Weights of a small autoregressive pixel model.
Model: 2.15M parameters, arch transformer_decoder, width 128, norm rmsnorm, activation gelu.
Training: 31000 steps, batches of 128.
Data: trained on microscope photos of single blood and bone marrow cells, 194171 training examples.
Rows from block 4, named by matrix and row number. Rows with one number belong to one attention dimension. Each number is 128 + 24 x the weight over the matrix's rms, rounded and kept within 0 to 255. All counts start at 0.
# v: attention value (model.blocks.4.attn.v.weight, 128x128), inputs 0-63
# proj: attention output (model.blocks.4.attn.proj.weight, 128x128, transposed), outputs 0-63
v.101 [181 139 137 122 130  81 159 142 121 124 103 192 143 173 139  98 114 141 164 120 154 125 139  73 140 113 101  91 148 114 105  92 100 102 109 124 141 149 128 144 219 139  80 185 128  76 138 143 111 157 126 155  90 149 133 214 116 144 140 111 118 149  94 106]
proj.101 [167 128 124 103 124 125  96 134 103 102 127 153 126 113 105 136 149 106 108 146 130 125 109  94 151 155 132 115 104 114 149 179 133 120 151 154 122 145 122 135 109 130 147 159 125 100 115 132 134 139 140 168 180 169  58  91 134 129  78 149 168 127 128 127]
v.102 [ 84 106 118 119 122 152 111 131 158 156 113 127 140 124 123 133 113 141 119 153 173 135 114 124 149 108 145 125 134 114  93 123 120 121 119 100  78 163 133 110 122 143 118 126 130 123 132 171 105 167 128  97 135  68 131 113  90 132 126  85 137 178 137 173]
proj.102 [147 109 141 124 104 118 109 128 124 132 120 111 170 146 154 116 181 128 140 142 133  95 153 140 128 144  92 166 152  66 121 125 144 108 164 174  97 148 133  91 119 142 103 165 121 124 124 100  97 146 160 130 112 107 107 108 151 139 119  85 165 118 133 147]
v.103 [113 126 103 130 167 105 128 153  86 118 108 116 151  99 162 146 133 145 126 113 142 131  89 127 152 112  97 139 116 126 122 125  71 110  78  77 123 184 126 115 144 144 106  95 150 152 144 138 153 139 169 126 130  89 158 105 158 129 147 133  76 111 135 111]
proj.103 [123 110 120 156 101 151 115 127 129 117  90 149 127 105 137 118 157 105 129 115 123 133 148 113 105  93 191 137 105 116 164 155 150 147 110 119 100 147 135  89  94 124 144 114 135 108 102 156 142 148 141 126 118 103 105 130  66 119 110 141 155 152 105 130]
v.104 [115  99 162 114 179 184 182 132 101  96 126 128  96 185 144 161 124 111 111 139 105 124  88 181 128 156 142 119 105 133 128 136 147  88 134 155 138 117 134 130 130 130 130 132 160 129  86 107 124 125 140 148 101 163 114 152 157 123 125 115 118 101 109 132]
proj.104 [134 142  74 156 102 148 142 105 175 164 148 160 152 119 142 114 129 135 110  89 104 125 111 126 148 128 177 161 121 168  83 147  96 107 116 137 145 119 118  92 167 123 131 147 140 110 167 132 128 114 135 110 124 105 154 153  95 123 150 116 125  80 114 123]
v.105 [136  99 176 140 133 115 108 158 141 158 107  89 127  80  90 127  61 151 119 155 100 118 154 121 130 131 118  67 136 146 120 154 115  97 123 145 155 144 107  98 151 168 116  82 164 154 132 150 132  65 161 112  99 141 121 111 163 139  66 152 136 100 140  76]
proj.105 [153 105 160 120 149 101 102 102 138 157 110 139 100 132 125 110 111 153 129  72 150 105  92 111  81 103 159 117 137 130 162 116 135 117 117 152  84 136 144 187 105 111  72  85 109 108 165 159 116 144 121  74 143 134 124 123 120 177 134 118 170 115 149 141]
v.106 [ 96 133  96 109 141 125  92 124 143 137 101 121 113 163 146 101 136 103 117 134 124 128 135 152 150 109 164 136 137 133  99  89 109 114 112 113 106 115 107 161 138 110 138 134 131 176 137 101  61 147  94 117 141 155  88 147 123 119 168 172 118 153  85 130]
proj.106 [119 123 115 122 123 124 108 138 158 123 139 150 126 120 148 124 141 152 176 172 116 153 117 143 143 131 121 145 123 148 129  92 139 138 130 127 117 139 147 125 125 136 146 149 170 166  96 100  95 152 186 122 110 101 173 134 180  91 136  80 108 106 125 125]
v.107 [122 159 103 112 134 102  95  93 108 147 163 141 107 148 140 100 118 127  83 118  94  91 123 127 108 130 146 116 120 112 174 145 137 151 124 127 109 130  79 150 141 103 127 111 139 152  69 118 136 125 144 158  95 130 159 127 119 128 101 119 116 110 116 157]
proj.107 [124  93 135 102 157 112 167 134 149 147 108 130 120 113 146 131 153 119 124  96 171 145 115 156 109 160 132 115 118 136 155 168 145 156 115 121 168  80 133 107 162 113 113 112 151 126 132 119 144 163 139 105  90 119 118 112 133 147 130 113 112 128 115 121]
v.108 [104 151 127 153 154 113 141 115 149 170  98 138  99 126 129  87 131 142 120  84 130 146 146 189 121 181 132 139 131 150 134 135 144 143 155 108 161 124 126 153 103 157 144 138 125 119 119 141 146 113 112  99 138 162  83 100 149 143 116 117 117 117 145 107]
proj.108 [136 164 137 109  88 112 125 153 122 151 115 110 129 107 120 124  96 133 110 127 137 140  60 124 126 144 127 150  88 100  93 105 109 135 155 114 147 112 139 146 124 139 158 105 111 153 149 100 110 125 123 134 117  83 156 124 126 116 111  83 107 178 136 105]
v.109 [188 152  83 132 135 107 113 123 146 109  95 108  82 124 146 139 127 120 123 113 122 189  63 135 112 130 124 130 128 174 144 148 164  99 110  97 114 101 116  77  72 116 114 124 129 156 108 137 174 113 128 125 148 123 164 125 136  99 125 150 110 136 116 114]
proj.109 [117 139 161 110 161 137 118 130 166 116 164 160 115 132  92 108 114 151 146 104 199 128 120 176 106 194 157 119 161 111 140  83  88 148 108 117  95 180 106 141 116 122 137 141  92 169 134 106 101 117 143 104 183 104 111  58 106 111 109 153 123 146 119 112]
v.110 [101 110 151 118 140 133 129 165 130 105  87 133 145 101 152 151 144 138 138 133 157 189 162 121 121 142  89 136 132 172  93 119  91 136 161  81 148 127 140 128 114 209 115  83 116  81 103 130 168 167 163 129  99 100  98 150 162 136  77 111  95 171  90 120]
proj.110 [135 135 136 152  91  83 105 165 123 114 109 151 114 157 157 151 107  95 157 112  87 133 128 120 106 129 145 144 146 151 143 119  59 118 137 128 140 120 135 147 141 142 138  71 117 124  99 127 103 102 137 115 143 110 124 133  93 179 117 128 176 150 169 137]
v.111 [143 124 198 154 121 127 128 150 128 157 126 122 136 124 143 102 168 144  90  81 117 174  94  95 131 151 102 140 135 167  95 140 154 148 151 150 137 103  55 138  94 138 129 141 147  90 160 156 150 185  90 147 126 106 147 108 115 136 178 146 134 114 132 125]
proj.111 [166  96 149 156 123 102 113 137 142 138 118 107 142 116 131  77 118 139 144  94 175 105 204 119 107 108 139 129 127 129 152 149 148 131 159  88 133 148 107 152 184  97 134  79 153 156 114 127 135 141 116 120  99 159 148  75 120 127  99 161 140 122  94 109]
v.112 [121 173 176  91 104 139 143 145 126 126 125 144 180 123 123 159 129 155 136 134 165 114 115 156 158 146  94 155 171 122 143  80  56 107 126 130 144 143 142 132 163 113 112 113 124 100 152 106 122 166 121  86 126 105  80 151 161 111 146 123 149 121 118 116]
proj.112 [121 122  92 146 164  85 128 140  63  97  91 127 180 123 131 145 134 109 125 149  86 118 112  41 152 125 145 114 107 103 163 153 107 127 109 130  95 127 134 135 147 101 149 120 126 120 144  79  94 121 144 157  98 135 120 127 137 188  83 176 148 165 152 129]
v.113 [130 127 100 117 109 111 130  92 123 100 128 152 159 132 121 105 127 154 176 113 117  68 124 105 146 151 116 118 148 159 134  75 142 145 137 206 127 105 107 121 119 147 129 148 166 153 108 134 140 113 138 139 125 133 129 138 117  62 114 142 105  71  81  77]
proj.113 [112 155 108 127 102  84  84 147 146 116 126 159  87 100 171 105 144 113  89 168 128 110 139 133 127 141 129 150 109  95 106 111 155 120  88 155 154 152  99 120 114  80 131  89 149 123 123 167 198 122 113 133 149 117 157  98 137 155 171 166 142 133 123 118]
v.114 [110 116 149 113 117 132 117 109 120 140 152 187 138 181 116 129 154 109 134 114 145 124 132 109 125 122 115 136 135  90 152 124  98 128 106  68 108 143 147 165 154 134 140 169 148  88 137 116  89 177 141 124 118 126 123 108 112 116 114 178 151 189 155 138]
proj.114 [126 126 100 143 174 107 124 103 118 125 135 167 168 112 150 110 169 100  91 147 141  89 128 128 117 134 133 134 119 108  67 129 128 130  85 175 166 134 128 117 148 135 121 128 148 102 128 115 107 132 132 149  97 137 142 140 166 151 116 104 148 101  95 109]
v.115 [131 101 104 124 181 160  92 124 101 177 112 130 111 136 136 138 128 134 151 111 118 147 136 129 116 115 146 109 175 128 126 133 107 112  88 134 116 156 131 107  72 143  95 149 110 102 120 127 104 127 111 110 130 141  90 149 160 130  97  96 160 127 161 135]
proj.115 [180 141 126 144  64 159 138 139 167 123 150 135 153 114 122 111 139 113  80 133  59 104 121 140 120 112 131 139  80 115 129 158  90  77 116 157 128 124 146 136 136 144  94 131 104 150 136 123 119 136 142 126 146 163 138  90 115 110 103 104  95 159 139  90]
v.116 [137 134 154 141 120 147 139 153 125 169 104  97 137 105 149 137  75 144  95 155 142  93  98  93 137  92 144 157  91 136 156 173 129 193 114 130 159 121  98 161 120 147 132 169 124 143  94 129 138 161 107 125 141  97 140 135 155 129 153 108 117 101 117 107]
proj.116 [111  67 126  96 109 102 171  90 116 158 137 127  93 139 119 121 135 142 172 130 106 106 141 165 145 212  97 120 141 144 126 158 130 124 111 108 120 160 167 152 158 115 134 135 101 114 113 146 103 111 133  98 119 154  88 128 141 127 128 162 111 147 129 160]
v.117 [127 127 138 155 121 157 145 154 130 110 158 116 103 172  78 135 137 120 107  82 149 143 138 110 172  97 164 122 151 154 104 149 115 116 133 143 135 158 112 152 158 112 107 192 123 123 117 132 126  97 138 101 139 118 122 131 111 126  95 159 109  88 135 140]
proj.117 [152 137  86 101 144 137 148 125 117 137 155  80 130 143  52 136 131 128 146 137 103 108 133 127 167 118 132 133 129 123 144 114 117 159 141 131 155 113 100 113  88 127 137  49 132 131 120 174 101 192 151 136 154 125 120 127 153 113 146 141 129 186 131 129]
v.118 [157 133 141 126 115 131 143 159 121  75 165 140 103 142 117 127 122 130 123 107 136 115 129 107 115 139 148  91 135 109 119  87 179 104  90 130 132 174 149 123 127 128 106 134 148 123 181 157 149 119 171 133 130 124 165 127  96  76 130 105 130 143  79 150]
proj.118 [156 116 119 129 158 114  77 174 143 144 113 140 134 128  89 150  94 115 160 131 149  92  70 122 134 112  98 136 125 103 125 130 117 154 146 117 126 108 127  93 117 123 146 122 127 126  94 128 161 141 142 138 160 112 115  65 118  99 122 156 106  85 136  84]
v.119 [126  91 151 173 139 118 162 177 155  92 139 111 151 121 146 133 143 124 133 126 130 126 102 164 111 129 146 141 116 134 161 157 158 133  80 144  97 134 117 133 119  94 131 151 117 120  94 126 149 111 131 118 193 143 101 111 150 151 128 102 126 120 119 147]
proj.119 [115 152 121 114 120 120 114 111 128 172 122 127 142 131 137 101 107 104 103  43 144 123 143 119 129 126 132  98 144 140 132 112 117 110 164  95 122 132 126 126 125 154  87 122 146 136 123 134 127  96 121 186 140 174 136 166 115 106 107 113 126 133 152 136]
v.120 [103 103 117  91 149 140 118  96 154 145 104 154 143 152  99 125 133 111 148 128 149 110 144 119 107 156 102 116  83 135 140 160  81 105 157  88  92 143 139 153 177 149 132 128 108  74 104  95 135  94 140 107 116  90 177 116 118 106 146  85 111 121 120 123]
proj.120 [139 147 120 134  99  87 151 116 112 125 100 130 153 161 145 149 136 162 101 120 122 143 113 144 123 141 160 146 120  81  82  70 133 159 142 160 105 129 131 113 133 121 138  89 113  98 157 137 116 111 108 156  91 110  82 150 126 139  87 144 147  91 141 141]
v.121 [164 197 151 164 132 166 109 126 141 159 148 136 145 143 106 113 131 156 170 134 139 126 122 144 115 171 115 139 138 131 113 161 140 149 118 110 128 140 113 128 153 131  93 184 171 120 162 111 143 180 141 132 138 105 121 143 165 125 104 148  85 104 109 116]
proj.121 [133 130  91 171 104 146 189 154  69 121 129  84 138 138 145 148 134 141  98  93 110  95  93 106 159 148 102 125  81 128 117 112 127 187 121 151 129 169 148 146  77 156 160  98 108 117 129 132 111 153 108 125 100 163 106 134 144 145 144  93 119 140 153 105]
v.122 [ 78 103 123 112 139 117 131 175  90 122 114 120 138 169 103 132 132 158 134 128 147 101 106 102 108 139  77 112 132 173 136 128 108 147 107 124 136 141  88 137 115 125 148 158  97 144 123 187 146 129 152 138 124 101 143 138 100 129 124  97 105 157  77 183]
proj.122 [ 80  95 132 130 127 115 110 156 119 125 130 131 126 133 143 142 111 100 150 108 108 150 152 164 152 157 113 142 134 141  96 142 115 116 122 114 137 130 132 119 119 145 107 120 170 146 141 144 148 129 153 124 147 110 141 134 147  68 148 151 159  74 101  92]
v.123 [110 128 122 111 120  90 100 166 134 172 138 105 113 126 142 133 162 131 176 146  71 114 132 150 145 183 119 144 128 166 102 104 147 127 152  71 132 121 107 125 112 102 135 120  88 113 120 118 127 141 144 108 140 144 139 121 190 104 121  76 127 137 113 132]
proj.123 [ 90 137 137 146 125 148 100 135 126 112 158 135 140 139 180 130  90 134 113  96 137 127  92 118 110 136 170 147  75 153 170 125 122 140 114 133 180 105 164 113 132 186 124 149 148 159 104 117 126 133 164  93 134 127 106 137 123 125  92 144 105 110 147 159]
v.124 [120  95 166  98 120  92  81 157 147 145 117 129 122 137 131 154 139 121 104 109 108 127 116  88 148 121  80 130 130 141 115 144 182  96 109 142 136 133 102 121 110 118 160 150 146 125 144  76 130 110 115 120 163 155 140 127 146 137 107  88 168 136 213 126]
proj.124 [122 128 135 170 115 111  90 106 104 113 153 167 104 179 136 136 109 146 119 136 135  90 122 146 121  80 161 110 120 142  84 160 139 140 144 120 160 150 112 177 142 144  85 168 123 139 176 137 124 149 111 128 111 132 133 113 143 130 105 115 124 161 105 175]
v.125 [109 124 130  99 193 109 113 113  87 137 147  92 123 119 129 110  82 120 118 106 150 125 102 104 148  92 103 105  83 149 157 121 131 138 168 136 113 147 152 130  45 112  98 101 109  80 111 107 120 160 118  92 130 181 147 131 135 123 131 133 110 125 102 128]
proj.125 [111  81 144 128  96 127 134 147 144 119 111 159  92 126 124 132 126 104 100  89 131 134 109 118  86 145  93 117 104 128 136 119 113 109  87 124 157 188 126  79 131 113 170 150 147 156 118 111  73 106  73  94 159 137 117  89 151 143 119 154 130 143  95 124]