From a checkpoint of a small autoregressive pixel model: width 128, trained on microscope photos of single blood and bone marrow cells.
Rows from block 5, named by matrix and row number. Rows with one number belong to one attention dimension. Each number is 128 + 24 x the weight over its row's rms, rounded and kept within 0 to 255. All counts start at 0. Numbers have three digits each. After the name is the row's rms in percent of the matrix's.
# v: attention value (model.blocks.5.attn.v.weight, 128x128), inputs 0-127
# proj: attention output (model.blocks.5.attn.proj.weight, 128x128, transposed), outputs 0-127
v.59 093:158147104118163157146119092135154127107115111158140170086138129131120155074161172139130165125143131150119124156111131090125083149149173137101086127119126104113122096128152147151124139124113121144119133137105161104097086105161122144044128151127129069122125094160112117156152094143097157096106116163145155105134134112164131128130160126134121144161142151111119117158109145113123124086130
proj.59 096:141162108062129159112175154152094157143116146154143145131144135093159115154135131131135142109116101134147115145117112101145123120133133106107105098144092100116098183183119121157101096110135094109109134077129119216116143110148137123125137103107159149129101161146148123163123123130145133096170138174139137111119134141122136110128117129097126132111162140129127145133123143097065157151099
v.60 098:110121167133126118172138138071112079137089146128117131101110162145178119153176097141155092160118118159161129072120110109105128153111136146130124149097112141134177090127133114159089162068125100135126116120096140148137153154148129126120146119123142143163137154095129106110076134120153153142125109167146119121151122136102122161161124137133103148129085126148145109083156120091127122128102
proj.60 096:131139159139092105135128103137114128126141082135125119110106160103178127108132125119136118116154136104140111134162174153143154120102142166106122104118142151151148107152120127111164117128147142165134155130083101146154099141111154134086152116094139127117104126122075078126135160145142086169113099111141154140052074138097104110136111115102134132134100102187109166109132148156128135139156
v.61 082:147120103129135115113121112116137110100102088147137144127154164097137182119135166151153133118123147150124140106115117161135152118115145134126103146098094158151124174105105112158161104131115107119116108149130143106060102156140160154082178143142137151123141142126111134088137093141196177122156113110124199136143091143119137132122127102109163094141138136119114098113137154158117127172139
proj.61 089:154130141134218121162108158116153122118134132145174153135126141128135180145203162130151168086151120103132154126076138118117149104101123104121110162167111135127128117158082141103135139093103102118111127120126098137171112142109146139141100111102173139132142139170104139113103113134128124126135142102092109089146110141114108143115155100083101104090109127162130143127121141130134117129141
v.62 094:160132104137141124149122148124154101135114159097116132117119132101118098149089100101113109084153144149143107150136138152166145097102156116109129174180110147145078162145109078115126176136123148103125118139118156124105090108137162123084142121146144075131093108089143110089100126120142113118128150108151075151140179155135086128124154104104129137162135141124103101133168166150127128126120
proj.62 096:129126121148113113161121116092136161132143151128126161088102135107091114129140152085150173132119167121115146144082128142138122148144142094136170150138124138161177137133158143152143102131119123120135100093134059118095103138133152159138146192122150176116136130124145117176157127120086116101158167129094183118128132114088111089125152111135132152140125163149138113101165150139112128125097
v.63 101:123144160158137080159167136137080109113154107140096148156143134152108149137082129084159138133100140163115154145148065165160131116076162141137121073104115152099127102178151157094135118135145140101112133133134133135113102146156067117096164126139136126106124140113099113115118135165106114084173145133147156134152125129113140151138159132159103149152124121105136126119137118121115110158101
proj.63 103:111133096127127132164131102111105105095161138107141131092081138106129140162130124144124125157114176120129139160161126110123166103158154100125143158135133141094093142159115142116136127148125110127133142103159134131157173114134101107141105121069108121130144108138094114150166128159088104127150119108160078146131105157123105158167126100121087162144146094111127168122125119185083175099099
v.64 092:080115124106106124135109153116145102128115096169118143066153086124113096105103126075096155124127129147116107159113125153103115116140099155098130104151092098144133147137113107128109095149141139158130099145146098118160142130144127125129172151173086170134185122098126103101146118135140119140109065128160130097111096110151117137121163143141109127179124140110140151112154138164146159149150
proj.64 094:127124123116139086115151179142186094137151109135111175136128141129138131156087148140129080122082128115138111141105118092123097134099128103097177146116097066089135134121117157096094131111098129106099113105121165125166142115112102142124173086135153150140159167103115119076108109114132142165138125123132122101161102144133118123131158134144110120074109155133147147089107134131134123102126
v.65 108:150089098125127143131113114132127156087098112168089114113114116151132104130126167113130117161064138096162158133135167107105082114170119118060135124114128163143126144150134158128113136163143145166134107112153149128152093103130143091103124120144126114096144085110108128144178113113124127077150099154103097148124105131133154123087100127135161134110107141129087108135087108112137106146163
proj.65 102:124197150149066169102109162158124141111162080151114174113160112127180164125150139159133091146172122146082147100147141120111117147151134139114095131138119122156142150146161139153116152105144163120126123100147125124136119099103123114156135097152171161140136164120130176135125082108116133082116126129117104163127108144154140108105140128092123140137095157106134145132141096123115135108112
v.66 110:141128119110117175086110116170144094122161119122151108135096102064122111140135118153095168148104148118105147083162136087134128119112159186122155118129134162097118117133134142123122106129124126142129120125103101137145091157123151174142126107139109160127146094081124141108110103132131097148129125098122133095156061159127179122141168143094155145123177148118133169120141117096139116141138
proj.66 107:107109113121134159059160139143105116144102150140145108129136125121098133169073158100121103135118120069069131087121104163133095121104097137120142126129108144086107149110155076112131171145157121103119119113125129108114089114122105112162159113123087114114192152096100121108143115144123147140129144122095113137113148151126114133101141134102158162112146150103111112080112135098144111149136
v.67 093:139126124120174134115131140078102093112093108096119127104114145121127138142093143148131116077104138117112137127177134135097104140122146080129113129089157138139109167167100104108119102164130164089107095152142163100160081177124123111137084148103145112144135140141105163104128162116118126139124140103139090118083134148169125108112135139142155125121132106123178130139090147126103183135089
proj.67 098:101167130109154131113191142133107116122140075130118095108086145093145168134089137114132137127136122145158161113141101125117096117139167149146116128135127152145120115148110123096148113070144152162150135157070167146148169108172130112157135138113135126126159119110128123153102105139119086154094100107190141157135146111105131113154121132115154108158144150122148143130167129166159151168113
v.68 103:180130111143118154131147134172129102132123128178183122130094137143121140123147157090141174158105125128136113102131120180113161084091176101122109134147135121109106129102140087105122141143119140148116128108109121115134147146098152082107125160127140108101140163123118106142150153129126141145113146123166098114123139114169139134112104126138127147145126151165124040088178156142150161114147
proj.68 097:131109103121105117123116176106165155155164094114144115127104170127136146081110112137130130134099115110107135111177080132176129140128142156163142143110140147147157140153122133124136131131104071141101123124113088108158125160128161139127161157102117113125149157119113128115144154173093133064129124190123124119143143139132121124157198146156123108155117110087167095147155120129100112120118
v.69 108:149155163096103118105139160143144137133127149088156134122164146114123148124143161124129158114144090126099169119099114121153144145131115156150157061116131137144086104186131142129177121128075107130139126129143098123125121075145136145063132141150140123095119088146094090135113185127113174113126103137161140117140152084099153152104138144127115124143106099103167150124130140136114125132113
proj.69 103:158149123146099099124114139122114106115088154144142122151095118133131124095148087103095169146138156141161159141081129125129132156157126129121136151086134113107159083127181130063123123123141115104132140122154132131119104106158112163065138183131134118150117141127141158068133137140131113148149153160104097124112135140166131128118136144087172110082129095154109137112144114120114081143161
v.70 102:139131150141092116107101109119119139105086075133186134146097118123134102095151093142083170091152085134117140165150148115084144102109157135097116132106158136112108151159134136141128116109116114145134143153143112138128159128114134095158148113127131130136153092114118104128143137120164144163081111153121147144121143147115104137103135193081126157130094110174148150176144157178145126108125
proj.70 098:128090128134142076126107135139113100121096090175149158159131112143101137126142101100103079103109123073093110116153128121115121124072119102101166142129113145131114088086138128149139089105150119150107130127145147160106133114125148105083119145144098143132119149077138131106092123146155155134107089145125130161136115126129119117106136127164169108131117127114164107081150130130141146161203
v.71 105:146107187122121136119130143120110104171131137124088088122180149153154128122141103139145127162120154157105128140130121125189106118116139153134139137071119085116115112136156129090110098128115116121128107148111132086107135218127137123144175185156146123121164175132136146125095117164139096111102092151131106156132119122086141152144113122147119158105121116153086129126121131147136133140144
proj.71 100:106148153163109164180115128148179162095148155106099115181104139151120163147119114099144119142195113093079132147103108133140146133093119122126123135164145093120112119128122128136171097155126136097131119177140153111149136129142114132113158109110136088109131141158149100070123126134140115139103104136130111129117123132107107127121066117105103110131156110119098073138094142119103106111095
v.72 102:122122078115160107143104105148102127145129149146118087140123119085130114131112102140135060154141078138081161105086129093161152092094132126110146119121082151105117095105132117130090104113089125135145142155124125106136114105153137106096141119116153087158141152140129159113157127123086147139139091136145102110136134149138129130103090188145161106126171179123129149117125116087154117136126
proj.72 097:106114149163112131137155120179077152149120147147146136147139100124149165143084141106143129093164096125143151083106133148147106125178091109123155133131104106099154103132122124158109142153091077130135151161130140166108158131166145137145074136093129125135170143119137158094143170140084144108119111148144109107157106147147144149091145174135113135113124121125113150117122112179127154109154
v.73 106:111178167102160121091121111123135128140151129101143118133138137156101103136109131136125124116114120162118143115102145172130097143120105126119148116124105128149109188165119138099135161125070130093167175124167135092145139103140090164136151140094136142107135144085148136108123145144129154150157136098129133131160097083104130126158129166136107081138188091127098091115177141128123130094138
proj.73 098:119112120184160139118098145124127143119159129106123117167120135148142079117147138133084108106127161133151155118126167131119113093122102100103106120106147135100129138120116117107153134115113064147093158137098124106125154127138102117134157172087145137125124105136113094121141095159132137135095166072145158137117107079159155134126133156098146192109136080144146160112142162089129117088139
v.74 100:094133148106115110089118105128115135116113116145161117082141140161149120133112156121128055180147127139150121085124118125140111110127144115101131085113133106137145157072128119082155135167168096153125098112102156120152126138167121127170114108136127112130108114156164127120130117131122082131115126085101116099164092135143132093187151130125133144147066086135150125128173121137113144116135
proj.74 097:124152146149167144127146151143108079141123090111131108112161146161144112119156141152095109132120179148097094128140098130133080096126133091104117179153100117149148148107120136112118111120140143114140133140131149107190098078052111170148162101137086147149182099143137109127137133095123099127132109121113147114124127169133146118138126094114081131128140095113104104148111124122135122101127
v.75 100:137110100106120072141132156142169166124182097119119115166154104127176131091146125154078109108104168135140118128145115121136135125102095115125092130145136117161128114142103152143174129147126110114105179094114106139108093143127156164094153099126137113102099137124130128110136127153112134185137090121125083133112083161172102100132121158104120146147135130114092127136185126126144119149102
proj.75 096:118114159115110101116119150130127164125159150103139095122113128169149121133138131160139165083140148162110103110143105136112130125144106135116114109165093143144143124076129110135162080114094104129110081096113121146111079144108153120156137154129108149113090137130136123127112135125114192173157109101147124108129148166173099126124131138086083156112121157148098155145162136145181121172154
v.76 108:115089156157130127142128135123136148155092136148155126106113114122141171124120111131158107164136099111137115126088126115130104166143146106131106129121125144145140138127137146166150135091104058095120121114151178128152135125140151159166162136121136144131163051132110166110081089170148171132110115112111152127130165154110043103130115119147126119129147127126120111117153083119142109115117
proj.76 110:116130124134093134132130116115123097136149138115126146124164066159111158173165137185116162100153115125132131109116145106074164125094144084179121135089154137133118123136127153163103131125127130119112144140144123148115146120160159110121111146098144123132138114157162081165096094146141137152122075103117153105130125169152143148142136103159107150132120077129137144129108170060111150129134
v.77 102:130103148158095136121154119132138102171113144133124119094117116120149088166188150126140130153142137093091110107133129133159116170153137099136139162108156138133111152159113134108131122130134116159098171174119101118095105151148156162099152149124123147206128174131121088163129147119124121124154138127100090147118126162118098112145065144133171125091123111130153122146147137141082143147133
proj.77 104:131131129151107114149145101099128102158123106144155133141137124154120129080127172112176106100171135155114130120150156154162126116123114103155143122167156136139116119126123174139121156112137185137113101095154148134101126139096114141083115135143104120086149094141152092131122137164157145119134165112135136106147188130106097127140126167096143121153209134132154134107091155171139098124122
v.78 100:131137119151111140119121104131153143152131086098127113066122085179117105151083139133107075118164177096127130131170133117139144095099116121147148150145125133166163100137103087144155105154107116145159095113149127147094111117107114148140166114116119114134139139118081146134164130174171139166139084143140127128123139135109137177121147098158142075115091158128104123138123127101122132103129
proj.78 097:160152133126125149141142110080152141098129108151155118139109115112175115132124135141148107152098112148171148094087096136114118075134121178111125099147134087120114124128164137161115142141153131150126101134135110120127152133087086147136154133092143170150139166117161112105138145129125143153108068126178147070130148144136100169116150134143110151140082133144092138090135093137106113161148
v.79 103:143174117067148126110176123089116127108131119100129143115114116154075171114137128152105117151151124074122100103091157087117113120073141117129157131097145124110163153145130112117100142118072137138132173133095115138141113149166111117133103121168092142096162156172170111176140145129105103119121143109164128127128151134085130141131119151105115126122103154098153137124110096139146126140122
proj.79 103:139146140134127150154106110133100147161114121148103138115106130128177145114133134120124113160134108080166120131118104106135112116157109119103135174095141116135110096145110098114150139101116123130154096144121119202155092140131104144111152127114114080092137110113130140106154140141221105120123165094093079158113111163064167129127135138161120136097132145108135150124115122107148120119148
v.80 101:152167131122104119101119115072117152120134145113087136106134083137111101136127138080148109109150060128112102141095168122119127119104116115148128085071090131166081110142081166124122125129139138156156107103153145163125132126118154127114158058159144125121145107124125129106156137121127113194159106137089129120129162111095144161117135134148115151111161129152123122139146112128147115141114
proj.80 102:114148128156139123130119098114120108124126157142116168169076106103164091110160114159121112114121117143109152115152148121075112138143097144119120124075147140121132127145171145150063143140142113114113133129123179172145092168083138131139098082138156128100151151112128136068117136118115108150095108131136145136115068095149100134126133121162136181119149119116149143160140137151138125147158
v.81 102:153131167142137186112170161153131146115139096150103162130143146177133122130140100153112116102155129108120115125130192128105143114148087094128153135127102126083116116128153145130098109124141115114111147154122078149139089156155129162093169117119109124122110122153133108132114095118133125144137081155146097101112167122179153086148128114104100113156118123140132137154162085171103106165111
proj.81 102:157170139120154090127117146151141124059119143150161105139142105148160079128125098156154148144108086127122068132128153148112111149170141119121160148128103085114103126096131128134120135136064173156129136127126130134145114179125166154110131123127111107080143126080146130118156073154142147159132164131074148126126103124132135115130115126120139132123164139101120119106086120123134129137087
v.82 109:124128125093127110167139105122116141147102140151131114155115144126118101156138105120113116130116173101140125099126192092153140154076117174075138120068150158168112129137144153147086129129180092113103116161118132111148145116166155111138119123119147167154118104137136170129133102136114098136142162125140160111143141119127085160157106181099143158132097129142118125146152107118088114136164
proj.82 104:139134164099144123138130111134118116153081155112125161166164131144162127139136132093157110096130113118109162065140166122161119147147124090158124106109132137150126124084087114173161141132131131128126125160159133189123108102090130098168155176147090115163152113144151146152146113128154096127142141116177137170117102095139111074110111112137102123117112101109127141123140133097098145125122
v.83 089:130106094142169138113106154145112172107116135153123137116108110171107150141120146157179146100120096177087113135164121106166108127146102099129187099112149146085150082124112101146145161122141131097139098143127129116199147148121113126092102170126185130137141127139150122141121114087121147109136131116135103145122104114093119169131156111138163147116129159150143093130131159143106137117155
proj.83 092:066137109108126152143087150154140158092114169147172137111124153100095136133114096147107159130182150114114107116107060121142139157166124123170132137130170149134129143154134128154139158111136157147152156154049121119145164113138136139110156158147123134135157166159142155074162106118144114117127134108134158145138096111142121138121135114124132121143120098114123128083151124157138147096142